Rows from block 2 of a small self-supervised image encoder, named by matrix and row number. Rows with one number belong to one neuron. Each number is 128 + 32 x the weight over its row's rms, rounded and kept within 0 to 255. All counts start at 0.
After each neuron's rows are labels from the 100 images, of 14848, where the neuron reaches its highest value: "responds to" is what is common among them. Only what is clearly more common there than usual is listed. The data: microscope photos of single blood and bone marrow cells. In brackets: how many of the 100.
# fc1: MLP up (model.blocks.2.mlp.fc1.weight, 384x192), inputs 64-127
# fc2: MLP down (model.blocks.2.mlp.fc2.weight, 192x384, transposed), outputs 64-127

fc1.213 [153 128 128 106  66  49  83 124 128 128 163 172 104 107  91 128 110 166  82 128 128 128  59 207  72 100 172  78 128 138  96  68 128 128 214 128 142 186 150 138 128 140 151 128 111 170 158 177 136 128 151 144  97 183 114 117 159 128 130 158 128  94  64 133]
fc2.213 [ 97 128 157 110 146 156 128  75 166 144 128  93 129 128 128 159 120 164  78 159 195 111 104 132 183 128 139  85 173 128 128 110 139 145 128  80 128 128  63  65 128 147 128 126 128 128 173  51 103  82 157 187 132 140 119 128 117 168 183  91 163 142 175 119]
responds to: cell type: erythroblast (33)

fc1.14 [114  89 176 128 181 128 177  84 128 158 128 128 128 128  84 192 188 162 155 203 128 110 158 128 109  85 156  74 101 128  91 170 188 106 128 114 128  92 128  98  95 121  99 172 148  73 128 138 163  82  92 168 177 103 165  94 186 111 154  59  98 128 128 123]
fc2.14 [115  81 136 128 128  95 176 100 161 107 140 114 110 128 128 128 172 153 140 159 100  91  75 128 170 128  97 128 166 122 161 135  89 128 117 128 128 128 128  96 185 154 128 128  77  31 113 128 167 110 154 102  93 109  86  83 168 105 152 146  92  62 128  97]
responds to: cell type: erythroblast (55)

fc1.207 [128 128  98 128 128 102 101 128  78  99 168  93 191 128 106  60 157 100 128  57 187 128 128 122 145 107 128 142 177 146 128 159 108 176 166 110 172 126 115 117 128 128 128 128 128 128 144 128  89 171  74 101 108  86 165 140 108 164 178  87 128 131 171 128]
fc2.207 [ 52  83 171 186  87 184 128 161 137 128 128 128 128 128 128  89 128 128 199  83 117  79 128 128 178 120 128 128 128 208  87 161 128 124 153 156 105 128 128 128  87 155 128 142 137 128  94 122 112  87  70 127 128 156  91 213  88 106 167 128 127 160 128 167]
responds to: smear: peripheral blood (48); cell type: platelet (36)

fc1.264 [128 115  79 106  71  98 129 178 128 198 122 128 128 159 128  85 128 128 105  97 100 124  58  84  95  74 128 128 187 161 163 128 114 107 164 167 128 128 129 171 107 108  83 148 128 128 128 120 146 154 128  93 128 162 107 165 128 128  98  88 156 142 146 128]
fc2.264 [128 128 128  93 122  82 128 128 207 128 128  89 132 164 128  83 128 128 194 154 128 107 112 160  84  93 128  83 128 128 107 145 128 128 179 165 128 135 190  97 128 128 145 128 128  91 123  89 103 156 168 149 128  46 144  80 128 210 128 128 148 128 128 148]
responds to: cell type: segmented neutrophil (55)

fc1.150 [ 91 157 128  81 199 128  91  99  71 128  74 128 128 115 128 128 142 128  98 165 128 128 179 147  68 128 169 118 201 128  88 112 128 128 149 128  47 128 158 177 128 119 128 160 163 128  89 128 138  96  91 186 128 132 185 148 154 128 144 128 128 168 128 128]
fc2.150 [132 128 128 128 128 113  97 188 128 158 162 200  86 128 128 128 180 162 223 165  95 196  82 128 142 144  98 162 128 114  98 170 128 114 124 107 128 168  88  49 171 116 160  95 167 105 106 128 128 203 179 134 128 128 128 128 128  99 160  79 112 169  83 168]
responds to: cell type: erythroblast (41)

fc1.100 [115 158 161 138  59 128 128 108 162 104 109  89 128 128 128 109 128  74  77 137  71 156 128 128 113  85  97  77 153 107 128 206 150 169 122 169 121 108 128 108 128 128 150 141 164 156 128 157 128 163 128 101 128 111 128  98 177 128 104 128 193  93 193 128]
fc2.100 [119  54  79 128 152 130 139 125 120 140 100 189 131 145 128 110 128 100 106 128 110 141 131 144 114 183 128  67  99 128 128 128 128 154 152 114 128 119  82 101 128 164 156 168 103   0  93 114 139 114 146 119 115  87 128  93  79 158 139 142 128 103 159  77]
responds to: cell type: segmented neutrophil (52); smear: peripheral blood (51)

fc1.271 [163 141 128 107 155  98 148  92  61 134 129  63 182 179 108 105  75 125  96 130 108 134 121  91 104 136  66 128 148 161 153  86  98 188 128 128  79 128 167 128 105 128 163 106  67  93 120 128 102 151 128 128 151 128 128  88 192  97  96 150 171 128 148 128]
fc2.271 [128 134  95 133 144 132 128  85 150 139 128  59 179 207  73 114 170 180 156 128  85 128 128 128  87 102 128 115 128  84  81 179 101 128 202 128 109  97 108 128 151 102 128 151 161  54  92  64 128 128 164 165 128 143 128  88 128 139 142 150 170  82 128 128]
responds to: cell type: segmented neutrophil (58); smear: peripheral blood (39)

fc1.184 [128 134 160 207 128 169 149 179 145 109 125 157 128 128 177 167 137 128 175 163  94  52 128  98 128  83 128 141 166 172 100 128 112  95  90 121  75 128  97 147 128 152  79 128 128 163  69 134 128  84 118 128 124 128  68 179 151 128 121  81 171 139 128 153]
fc2.184 [161 128 185 128  84 128 128 172 128 128 128  70 215  97 161 128  66 159 128 128 128 136 128 182 177 128 150 107 128  88 109 128 128 168 128 128  84 137 128 217  95 128 128 128 128 183 148 112 128 146 158  82 174 128 128 163 173  95 128 128  98 114  91 118]
responds to: cell type: artefact (27)

fc1.283 [128 107 135 160  92 165  92  93 163 128 152 128  56  65 128  74 190  59 132 128 128 135 101 137  79  73 143 128  92  96  97 116  77 128 128 103  97 128 128  94 180 138 154 128  80 180 128 153 128 128 128  87 128 167 128 175 148 131 103 153 166 105 161 159]
fc2.283 [ 97 105 154 171  92  94 128  86 128 137 128 128 108 128 128 128  76 128 127 125 128 105 126 128 131  90 164 106 128 128 112 128 122  51  56 128 163 128 128 128 118 128  96 109  65 177 126 128 205 138  97 128 128 129 167 158 131 124 145 106  96 117 128 156]
responds to: cell type: promyelocyte (26)

fc1.156 [151 148 128  82 128 100  99  97  79 106 101 114 168 184 128 128 155 128 126 128 128 135 166 146 128 156 128 157 103 137 181 133  83 128 128 148 148  71 110 155  84 116 128 114 150 101 177 139  84 128  80 199 128 128 173 115 190 128 118  83 190 137 143 128]
fc2.156 [128 122 128  61  88 150 128 139 182 128 115 128 128 128 128  67 139 128 177 107 111 118 128  72 128 117 128 128 124  77 118 184 163 107 128 193 179 128 128 118 125 150 128 128 199 128 128  60 128 142  60 118 147 123 141 165 133 125 212 128 112 128 128 151]
responds to: cell type: segmented neutrophil (67); smear: peripheral blood (63)

fc1.338 [166 160 128  83  97 130 136 128 179 120 180 160 128 133 173 111 156 128  86 128  94 128 124 115 141 143  92  93  84 138 130  96 151 128 104 128 105  95 197 180 128 128 110 128  95 112 146 160 128 169 104  95 140 166  67 128 161 108 128 128 128 190 181 119]
fc2.338 [ 81 149 150 151 128 145 110 123 152 153  86 115 176 128 161 172 128  87  73  81 158 128  83 137 158  99  85 128 128 158 128 128  92 158  98 116  97  84 116 154  83 147 122  96 188 128 105 155 102 128 126 152  92  82 105 128 107 148 201 158 208 151 107  76]
responds to: cell type: lymphocyte (35)

fc1.196 [181 195 128 136 161 147 185  96 177 128 125 171  89 128 128 128 128 128 216 138 155 128 128 128 151 112 121 145 128 156 128 151 109 128 174 128 128 128 128  81 128 128 112  55 102 120  80 130 128 189  95 138 159 128  88 187 128 128 128 159  71  71 128 154]
fc2.196 [167 128 152 128 157 128 159 143  82 109 128 128 107 114  66  70 118 160 110 128  64 182 128 128  61 168  71  69  86 154  66  97 141 128 128 127 128 128 128 152  86 128 175 128 133 128 100 161 163  77 193 101 128 128 128  71 187 134 128 103 197 145 145 112]
responds to: smear: peripheral blood (41)

fc1.112 [ 76 142 128 157 141  89 172 128 100  89 132 106 140 168 138  97 168 100  83 128 119 128 128  54 123  99 142 128 175 141 128 128 156 128 182 115 119 103 128 128 128 128 128 105 128 147 128 144 127 162 128  72 128  84 128 120  57 128 168 154 128 121 128 128]
fc2.112 [102 113 133  64 149 154 111  93 182 102 110  97 128 128 125  75 152  88 167 111 167  81 115 128 210 102 187 157 116 145 128 176 120 143 128 134 120  99 128 172  96  78  75 136 135 128 128 104 107 106  60 161  94 117  67  79 128 128 138  99 149 128 160 128]
responds to: cell type: segmented neutrophil (44)

fc1.378 [121 173 128 128 128  97 128 197 133 128 159 157 212 128 160 128 128 128 105 100  96 140  36 148 119 103  71 128 128 119 137 128 128 128  69  49  66 197 128 140 128 128  53 148 128 128 124 128  85 128 111 183  96 142 127 128  88 151 128 142 116 128 106 128]
fc2.378 [126  91 109  78 118 134 111 128 167 128 128 128  99  90 137 186 128 155 128 131 128  93 128 120 135 128 133 123  98 128  95 128 131 182  70 128 128  90  74 164 128 161  96  97 128 167 128 128 128 124 141 165  89 196 181 138  64 128 200  88 108 128  70 128]
responds to: cell type: blast (27)

fc1.274 [ 93 128 144 153 153 128  80 105  84 150 127  97 109 128 107  76 106 128 135 128 180 128  98 143 132 146 168  90 143 112 175 101  96 128 154 143 128 128  82 104 203  47 114 108 114 128  97 141 118  95  94 115 104 128  94 110 166 124 191 183 128 153  77 128]
fc2.274 [ 93  86 103 142  94 113 119  82 128 134 128 125 128 154 128 176 186 167  99 145  86 113  86 128 138 119 122 159 152 128 124 148  89 155 141  86 125 128  80  77 108 128 169 135 163  57  90 131 159 117 128 127 149 187 102 122  97 128 128 164 128  88 143 144]
responds to: cell type: promyelocyte (32); cell type: blast (25)

fc1.174 [102 149 118 190 128 142 128 128  89 170 179  95 174 105 147  34 128  61 128  60 128  83 182 125 101 113 128 128 128  82 109  78  99 197 128 128 115  85 128  84 130 149 128 128 128 128 105 128  76 128 104 128 135 168 128 128  88 168 188 184 117 128 152 144]
fc2.174 [141  83 104 136  54 164  81 128 100  68 128 158 165 113 146  84 128 150 128 108 158 128 104 128 128  79 215 109 136 175 112 153 128 128  69  87 114  52 128 128 131 138 129 128 128 169 161 168 127 138 128  79 155 133 128 196 128 173 111 107 154 160 128 128]
responds to: cell type: promyelocyte (26)

fc1.170 [220 134 144 128 128 105 128 163  37 111 199 128 128 145 128  89 128 163  91 147 128 118 128 128 156 128 128 149 128  82  95 105 128 128 128  95 128 153 124 194 128 154 109 138 128 174 162 114 153 128 128 164 128 176 108 128 155 137  62  88 128  88 128 132]
fc2.170 [116 169 150 128 117 162 126 128 124 128 128 128 197 128 181 128  92  84 128 110 109 128 128 167 128 128 128 152  71 128 128 142 170 101  72  84  82  90 117 149 128  99 169  94 138 204  92  86 143 128 137 169 128 128 157 177 104 145 128 128 105 161 127 141]
responds to: smear: peripheral blood (80); cell type: segmented neutrophil (67)

fc1.70 [128 156 128 124 141  89 128 128 104 128 186 128 128 128  96 103 128 152 128 128 179 187  77 128  83 157 148 128 128 211 141 169 167 161 128 128 172 128 188 128  92 171  76 128 138 163  92 128 142  24 128 128 128  91 128 114 170 128  38 128 128 110 155 161]
fc2.70 [ 96 128  79  77  79 176 134 126 184 128 128 147  82  68 116 161 124 140 160 128 129 128 128 144 102 128 148 130  62 162 183 131 124 128  94 155  99 139 128 170 128 137 128 145 155 166  92 120 149 130 128  84 160 128 128 193 161 102 217 185 103 198  60 138]
responds to: cell type: erythroblast (32)

fc1.118 [ 81 128 128 143 128 129 121 103 182 145 128 153 154 131 174 105 163  47 100 108 128 128 172  65 106  73 105 130 113  24 128 128  75 133  43 128 128 108 157 128  59 159 147 130  30 141 156 130 124 173 110 122  71 107 101  89 128 209 180  84 128  82 128 169]
fc2.118 [128 191  73 179 128 128 128  98  78 165 158 133 128  89 171 132 128  89 128 130 128 128 251 128 127 128 140 113  89 118 142 135 165  81 108 142 128 119 128 134 119 136 128 128 131 240  92 150 149 128  92 128 174 128 128 128  82 136 128 128 128 128 113 128]
responds to: cell type: promyelocyte (27)

fc1.122 [172 151 145 145  88 124  95 208 128 128 187 114 128 128 159 128  67 105 119 128  85  25  42 116 143 101 105 128 168 169 128  81 128 128 142  93  93 151 128 128 115  91 130 128 103 128 128 128 142 163 139 135 171 110 133 160 105 152 117  93 104  69 128 128]
fc2.122 [111 128 100 113 158 165  87 144 128 164 128 106 116  79 144 153 128 128 128 125  95 128 149 156 208 157  90  81  95 195 151 128 178 128 181 152 128 128 182 128 155  67 128  75 167 119 126 128 166 128 146 128 128 140 168 115 204 128 128 166 102 125 195  82]
responds to: cell type: erythroblast (42)

fc1.284 [159 128 179 128 145  57 128  96 128 128 157 137 131 213 151 137 142 206  70 128  89  91  82  89  88  75  87 151 157 128 113 109 114 128  86  97  96  94 128 176 128 103 105 140 189 165 128 120 196 128  94 105 128 128 128 101 146  73 136 101 128 128 150 128]
fc2.284 [182 128 203 128 136 135 106 128 128 121 104 158 138 144 142  46 128 163 143 128 119 126 128  66 160 128 128 128 128 126 173  99 117  87 127  79 111 167 128 137 168  79 128  73  95 198 128  57  11 128 164 108 128 167 105 128 147 102 128 108 191 128  89 167]
responds to: cell type: promyelocyte (26)

fc1.303 [128 124  80 175  92 128 102 186 128 128 128 140 105 156 178  77 128 193 128 128  96 128 128 110  82  89 128 128  74 162 100 146  97 194 128 162 158 156 117 128 125 178 140 135 128 122 128 128 178 128  37 128 188 169 202 161 109 128 167  86 102 128  78 120]
fc2.303 [128 128  54  93 121 109 195  99 162 124 104 139 128  65 101 156 128 120 124 128 193 162 128 216 137 134 180 128 128  85  92 113 102 174 128 138 129 177 105 105 146 128 200 128 119 163 138 128 128 110 185  98  68 169 149  97 128 128 128 128 128 157 128  76]
responds to: cell type: artefact (27)

fc1.314 [128 178 128  84 128 163 136 128 128 108 128 160 104 128 128  95 128  98 128 128 105  96  64 128  88 128  94 113  98 154 128 106 128 128 128 152 103 209  72 105 168 128  93 128 136 128 128 134  67  43 128 128  62 128 128 158 147 127 147  94 128  83  88 128]
fc2.314 [169 128 128 226  84 140 128 128 128 128 128 117 137  72 128 128 180 150  98 142 150 128 128 128 100 183 128 102 121 128 116 178 152 128 128 149 128 128 128 128 157  83 181 128 128  60 128 145 112 166 141 128 142 128 169 110 132  16 169 169 128 101  73 128]
responds to: cell type: promyelocyte (26)

fc1.127 [124 170 128 128 115  75  97 149 147 156  97 128 128 163 176  91 153 153 149 128  83 105 144 128  85  98 164 128 145 159 172 163 128 128 174  56 128  99 128 110 128 128 144  76 173 176 162 128  94 128 121  92 128 128 109 115 172 128  74 128 143 103 182 128]
fc2.127 [128  96 126 176 123 134 143  75 161 128  74  90 160 162 151 162  81 208 180 138 128 161 128  81  92  92 116 128 142 128 131 128 120 110 146 128 136 128 165  98  90  89 112 102 128 181 128  72  87 128 121  60 130 123 128 175 184  84 165 129 171 112 128 128]
responds to: cell type: segmented neutrophil (49)

fc1.108 [170 129 145 128 128  76 138 147 128 147 162 141 128 128 153 128 180 140 103 128 141 107  96 128 128  92 102 164  88 161 128 128 138 157 128 128 128 151 196 120 128  58 167 128 167 132 149 171 104 143 113  80 169 126  90 128 185  57 128 128 104  96 120 128]
fc2.108 [128 166 208 185 128 208 166 152 128 120 128 106 128 197 113  93 128 184 141 162 140  79 128 128 164 154 154 128 130 156  96 168 138 128 114 128 107 157 128 105 177  95 141 128 141 154 138  26 128 114 128 128  87  81 149 153 128  79  95 178 121 169 128 178]
responds to: smear: peripheral blood (78); cell type: segmented neutrophil (50); cell type: platelet (32)

fc1.287 [119 146 169 157 203 132 183 128 113 128 128  95 140 188 155  94 124 102 181 143 122 147 144 188 128 128 152 158 129  88 128  98 190 184 142 128 141  62  91 113 102 128 192 128 169 128 104  88 128  82 140 112  95 128 128 115 137 138  93 157 128  73 177 128]
fc2.287 [ 99 128 193 126  96 129 128 102 128  90 171  82 100 163 167  90 144 142 110 128 142  92 128 153 128 144  86 104 120  85 151  95  76 171 128 117 135 128 127 221  93  95 163 128  72  59 128 110  72 144 162 128  77  88  92  61 118 171 139 128 156 100 175 123]
responds to: cell type: segmented neutrophil (62)

fc1.154 [128 185 139 165 151 154 128 128 109 108 156 147 128 102 110 150 116  43 128  84 122 108 167 172 169 162 128 115 112 104 128  65 127 120 128 114  96 147  47 144 191 128 141  82 127 157  95 179 128  77 129 103 128  82  89 144 144 199 128 171 128 109 128 148]
fc2.154 [128  54 128  91 128 135 128 119 128 128 128 168 137  96 100 126  84 157  62 141 123 172 128 131 116 157 128 124 128 128 193 171 142  80 128  91 185 128 146 128 128 128 168 137 139  91 194 128 185 181 169 128 163  73  93 128 189 128 170 128 158  74 164 128]
responds to: cell type: lymphocyte (34)

fc1.281 [128 114  79 111 146 128 150 128  65 128 185 128  75 117 110 166 128 102  58 128 128 160 143 171 128 149  97 128 150 163 128 122 112 154 128 128 128 200 117  72 128 150 128  88 126 159 128 170  79  74 104 128 150 143 128 128 167 100 128  95  93 128 100  71]
fc2.281 [128 155 110 128 108 128 160 128 102  95  91 192 166  70 153 128 111  84 125  82  95 128 154  98 141 149 128 162  62 182 156  98 142 120 112 124 128 121 128 165 128  48  74 101 128 128 156 102 128 128 169 113 128 176  82 195 128 122  83 152 147  70 129 143]
responds to: cell type: lymphocyte (44); smear: peripheral blood (43)

fc1.355 [128 128 106 108 143  94  48 122 115 163 128  65 166 247 156  82 155 128 128 105 115  82 128 104 128 128 128 107 159 128 198 128 128 168 128  94 165 113 126 162 128  78 172 108 109 162 128 128  65 151 144  96 109 133  92  88 128 160 128 151 128 128 153 128]
fc2.355 [128 157 128  64  38 203 133 128 105 100 133 114 140  68 222 128  90 128 140  83 128 162 120 128  97 115 117  99 128 112  61 128 128  89  67 103  99 136  72 147 128 128 166  87 211 169 100 160  90 128  94  93 146 163 128 128 128 128 169  87 166 128 204 173]
responds to: cell type: artefact (28)

fc1.260 [128 128 103  98 159 114 143 174 101 161 138 106  98 128 113  45 204 125 176  65 128 144  86 126 128 128 128 152 128  81 168 174  90  86 148 128 186 128 108  98 157  64 162  84 128 115 185 128 160 128 102 145 110 128 119 153 170 156 128 164 136 127 119 163]
fc2.260 [110 154 128 183  94 117  89  81 128 100  67  56 139  84 158 128 210  95 128 108  93 122 128 128 106 180 177 128 128 128 128 128 114 117 125 109 128 146 152 149 150  83 186 128 134 128  99 158 128 128 103 139  97 117 128 128 129 161 164 167 105 110 165  93]
responds to: cell type: promyelocyte (26)

fc1.276 [184 163 128 128 128 128 146 206 145 122 103 128 128 128 128  58 190  94 128  41 163 169 128  67 128 155 131 106  89 165 134 128  79  94 128 128 128 194 167 139 174  84  84  90 128 128 141  95  54 100 169 216 130 128 170 140 128 185 142 128 128 128 112 126]
fc2.276 [194 184  58 128 106 171 128 128 101 128 128 131  87  73 128 117 153 107 128 128 187 128  79 128 170 148 183  99 128 103 163 128 128 117 121 128 128 148 152 101 215  70 128 128 126 186 128 120 143 196 183 125 128  88 123  87 129 129  89 176 198 181  85 128]
responds to: cell type: platelet (85); smear: peripheral blood (85)

fc1.138 [152 128 128 117  87 146 147 128 128 128 161 128 128 192 146 198 128 156  57 165 106 128 147  81 128 153  92 142 128 156  79 128 141 153 128 162 150 176 117 161  71 143 139 162 113 111 111 117 128 128  60 152 192 128 155 169 128 146  97  74 128 128  81  87]
fc2.138 [127  90 128 170 106 128 178 176 159  85 113 128 134  86 150 128 128 138 152 171 123 104  93 114 128 115 140  95 141 151 169 145 135 178 135 100 107 166 120  80 170 123 128 155  93  20 156 128 123 128 162 128  89 178 111 128 176  71 147 112 128 128 100  95]
responds to: cell type: erythroblast (41)

fc1.73 [ 98 122  72 128 103 128 160 106 179 141 128 169 148 128 113 128 134 128  64 152 128 110 111 128 146  81 148  77  69 125 128  94 148 128  37 128 128  85 128 128  76 157 128 159  98 128 103 152 128  77 100 107  98 128 128 128 217 182 177 128 138 157 151 128]
fc2.73 [ 96 194 128 128 121 176  91 128 173 130  94  64 128 120 176 158  92 142  81 115 177 177 172 121 123 128  78 144  79 128 111 141 128  88 128 176 129 177 141 180 177  89  92  92 128 242  89 149 128  98  90 164  96 189 163 151  93  89 162  78 177  97 128 151]
responds to: cell type: lymphocyte (36)

fc1.353 [111 169 128 128 135 139 128 176 123  99 220 181 128  79 128  96 128 128 128 112 115 133 128 128 128 158 128  79 128 167 164 128  60  58 187 134  72 171 143  86 128  92  35 112 128 114  83 128 128 111 128 128 151 154 103 128 128 128 186 127 165 111 164 128]
fc2.353 [155 128  51 153 142 199  81  85 129 118 128 116 127  97  65 177  91 162 128 163 128  80 191 154 174 168 183 128  82 143 128  97 150 128 122  87 161 128 128 128 178  85  90 164 196 128 128 128 176 128  91 114 182 128 168 155 139 128 128 128  54 128 128 128]
responds to: cell type: artefact (33)

fc1.243 [ 71 100 114  89  90 147 151 147 108 128 196 148 168 161 101 128  72 151 128 128  68  41 128  75 163  65 133 128 197 128 128  94 128 177 103 106 128  51 128 126  99 169 108 125  92 128 154 113 194  86 128 128 113  90  93 128 105 156 128 123 170 149  97 182]
fc2.243 [128 128 128 142 146 162 128 191 159 128  36 128 138  71 128 128 128 128  73 128 128 128 128 115 128 195 132 128  87  98 118 128 128  92 128 128 178 220 204 106 144 143 163 128 166 122 177 128 128 128 128  80 128 160  97 134 155 128 169  91 123 111 128  84]
responds to: cell type: blast (33)

fc1.363 [118 128 148 128  57 128 128 153 163 120 194 128 128  90 176 112 111  99 153 128 107 149 111 199 128  63 113  83 147 170  92  67  69 174 128 117  60 128 128  96 128 137 160  81 128 128 149 111 128 127 128  80 200 128 128 154  81 146 159 147 128 133 128 133]
fc2.363 [128 128  60 128  76 128 107 128 107  72 109 106 115 128 122  95 135 128 158 128 116  94 128 128 156 128 182 124  81 167 108 128 128 128 128  77 128 128 128 130 170  72 108  71 177 128 105 150 128 103 129 128 123 128 144 128 128  77 181 153 153 128 148 183]
responds to: cell type: erythroblast (32)

fc1.61 [128 128 161 113 186 128 128 153 128 162  75  94  85 163 154  56 161  43 184 141 128 149 128 116 128  34 128 128 167  96 133  98 128 128  92 128 111  93 113 140 132 173 128  92 149 140 109  78 146 122  93 109  64  52 168 137 118 176 128 128 136 128 183 135]
fc2.61 [128 128 128 128  88 117  92 128 128 128 128 132 159 128 161 128  80 128  78 128  91 161 101 117 113 162 128 150 128 120 128 128 115 128  51 136 128  97 128 138 121 224 108 177  69 134  92 128 128  96 128  97 176 128 128 114 107 128 156 146  75 128 128 110]
responds to: cell type: blast (27); cell type: promyelocyte (25)

fc1.270 [128 145 159  66 194 157 192 108 128 119 104 154 100 193 128 111 150 128 128 128 139 142  59  86  86 120 105 128 128 201 151 154 157 174 128 100  84 175 128 128 128 128 132 128  89 150 166 128 128 107 128 173 132 115  69 117 128 146 128 122 128 128 209  98]
fc2.270 [146 144 128 144  92 128 178 201  94 137 141 106 157 161  87  95 159 128 144 159 109 128 128 114  95 111  96 128  86 168 128 128 221 167 128 128 131  66 144 128  81 182 128 182 135 167  72 123 105 104 164 144 128 102 105 104 174 128 128 146 139  72 109 175]
responds to: cell type: segmented neutrophil (44)

fc1.9 [135 152 128 110 103  86 128 128  91 174 128 128 158 128 112 161 103 157  70  93  65 128 128 128 195 128 128  92 177 128 128  20 164 128 169 172  98  81  93 159  78 128 165 103 116 128 128  98 128 128  80 114 128 153 146 111 149 144 175 101 108 128 158 128]
fc2.9 [ 54 128 147 128 128 128 125  45 128  95  89  79 128 180 173  98 146 128 107  97 128 117 130 128 128  87 135 128 144 128 128 158  92 128 128 128 134 125 104 128  70 162  88 128 128 128 128  68 128 170 115 168 128 128 128 151 122 170 190 154 152 128 175 154]
responds to: cell type: segmented neutrophil (40)

fc1.151 [ 95 158  82 186 156 101 143  84 143  87 172 181  89 138 115 143 142 134  89 144 208 128 115 107 193 129 128 128  96 128  96 155 112 106 128 128 174 175 128 138 153 120 119 128 128 128 101 119  87 128  65 169 128  72  77 128 130 128 124 128 128 128 128 157]
fc2.151 [201 110 181  66 140 128 152 152 144 100 128 128  36 140 128  80 159 124  98 101  99 146 138 171  48 120 128 128 105  98 128 107 171 103  57 232 132 106 106 113 123 149 182 164 134  99 168 128 183  99 172  89 128 128 139 128 145 128 128 128 143 141 128  35]
responds to: smear: peripheral blood (45)

fc1.11 [167 149 122 128 117 145 130 129 128 105 128 110  92 144 128  80 174 144 128  59 113 128 128 128 214  89 125 157 128 128 128  93  83  79 164  82 167 175  79 125 124  88 112  76  55 118 125 117  47 128 128 121 128 150 128  96 128 159 128 128 128 115 165 109]
fc2.11 [179 152 120 131 149 135  92 172 128 157  90 128 114  80 128 101 159  71 128 106 128 170 128 114 181 128 160 128 128 128 186 164 136 125 120  61 128 155 128  98 178 117 175 128 128 128 230 117 136 128 153 177  67  97 128 153 128 155 128 187 128 193 128 108]
responds to: cell type: platelet (93); smear: peripheral blood (93)

fc1.259 [128 152 192 151  83 132 100 173 128 151 233 149 128 106 112 177 115 170  94 144 107 128  77 104 185 107 173 128 200 128 104  85  95 100 174 106 102 143 162 128 161  82  72 167 143 128 128 153 128 128 146 149  73 128  92 128 181 115 128 128 128 128  39 152]
fc2.259 [ 68  27  84 119 141 156 128 138 128 123 128 128 167 128 128 105  75 128 128 144 149 167 128 140 128 157 128 114 159 156  96 212  98 128 128 128 100 128 128 128 150 128 128  68 177 164 200 128  69 170  84 140 156 137 124 201  60 184 148  62 161 128 173 158]
responds to: cell type: erythroblast (50)

fc1.211 [117 128 128 112 102 128 162 111 161 128 121 151 156 110 186 155 143 116 154  78 128 135 128 128 145  68 108 157 128  97 121 107 140 119 128 108 105 108 128 145 102 128 144 128 128 103 156 163 188 128  90 128 155 128 128 147 128  95 128  76 128  87 100 109]
fc2.211 [118 232 128 128 128 167  94 127 128 155 128 103 128 151 143  67 177 114 137  63 128 166 128 122 117  91 138 109 128  98  64 143 115 128 128 132  81 158 112 183 128 118  98  78 144 171 103 149  90 106 128 128  62 128 128 158 128  73 128 188 150 128 128 158]
responds to: cell type: lymphocyte (35)

fc1.145 [154 128 128 165 128  99 128 133 139 143 128 128 186  80 158 120 169  63 109 105 106 106 128  87 149 128 158 128 157 128 169  96  88 128 162 100 112 128  90 128 207 121  72 118  85 108  96 128  30 133 102 122 131 128 128 128 128 128 171 180 166 152 128 180]
fc2.145 [179 128 128 177 128 128 128  92 142 123 105 158 128 128  42 128 137 171 128  89 242 152  84  86 151 188 128 147 123  84 177  71 121 128 128 102 138 128 128  68 210  75 128 128 138 106 128  70 145 113 171 140  96 128 134 147 134 128 158 150 133 182 128  71]
responds to: cell type: artefact (56); cell type: platelet (31)

fc1.190 [171 151 117  99 152 107 128 128 128 110 215 119 183 132 148 128 128 101  96 128 128  98 167 155 150 162 105 145 105 144 127 104 102 128 128  66  98 101 203  86 128 128  97 130 128 128 100 128 156 142 128 255  77 160  81 155 206 128 128 142 128 105 162 182]
fc2.190 [149 128 167  75 128 168 151  97 156 112  79 128  98 161 142 119 128 148 191 126 116 156 166 128 128  98 199 128 128 122 128 119 128 115  99 128 154 150  99 128 143 128  85  74 128 128 102 128  92 122 128  79 121  74 138  89 144 128 128 128 105 187 128 191]
responds to: cell type: segmented neutrophil (50)

fc1.238 [128 113 109 128 111 102  85 167 128 128 206 171 128  83 141 145 138 120 163 164  92 128 128 130 128 131 128 149 128 147 155 128 138 103  98 128 171 188 184 152 110 128 122 178 145 184 142 128 158 128  85 128 199 109 128 159 150 208 104  68  91  91 132 164]
fc2.238 [ 92  99 140  88  86 156  95 128 119 128  79  85 163  87 149 118 128  76 101  93  82 122 148 171 160 126 137 128  49 174 118 115 156  88  74 170 105  93  95 183 143 102 128 113 189 128  94 162 165 128 128 128 128 154 128 168 128 146 171 128 128 124 128  98]
responds to: cell type: erythroblast (43)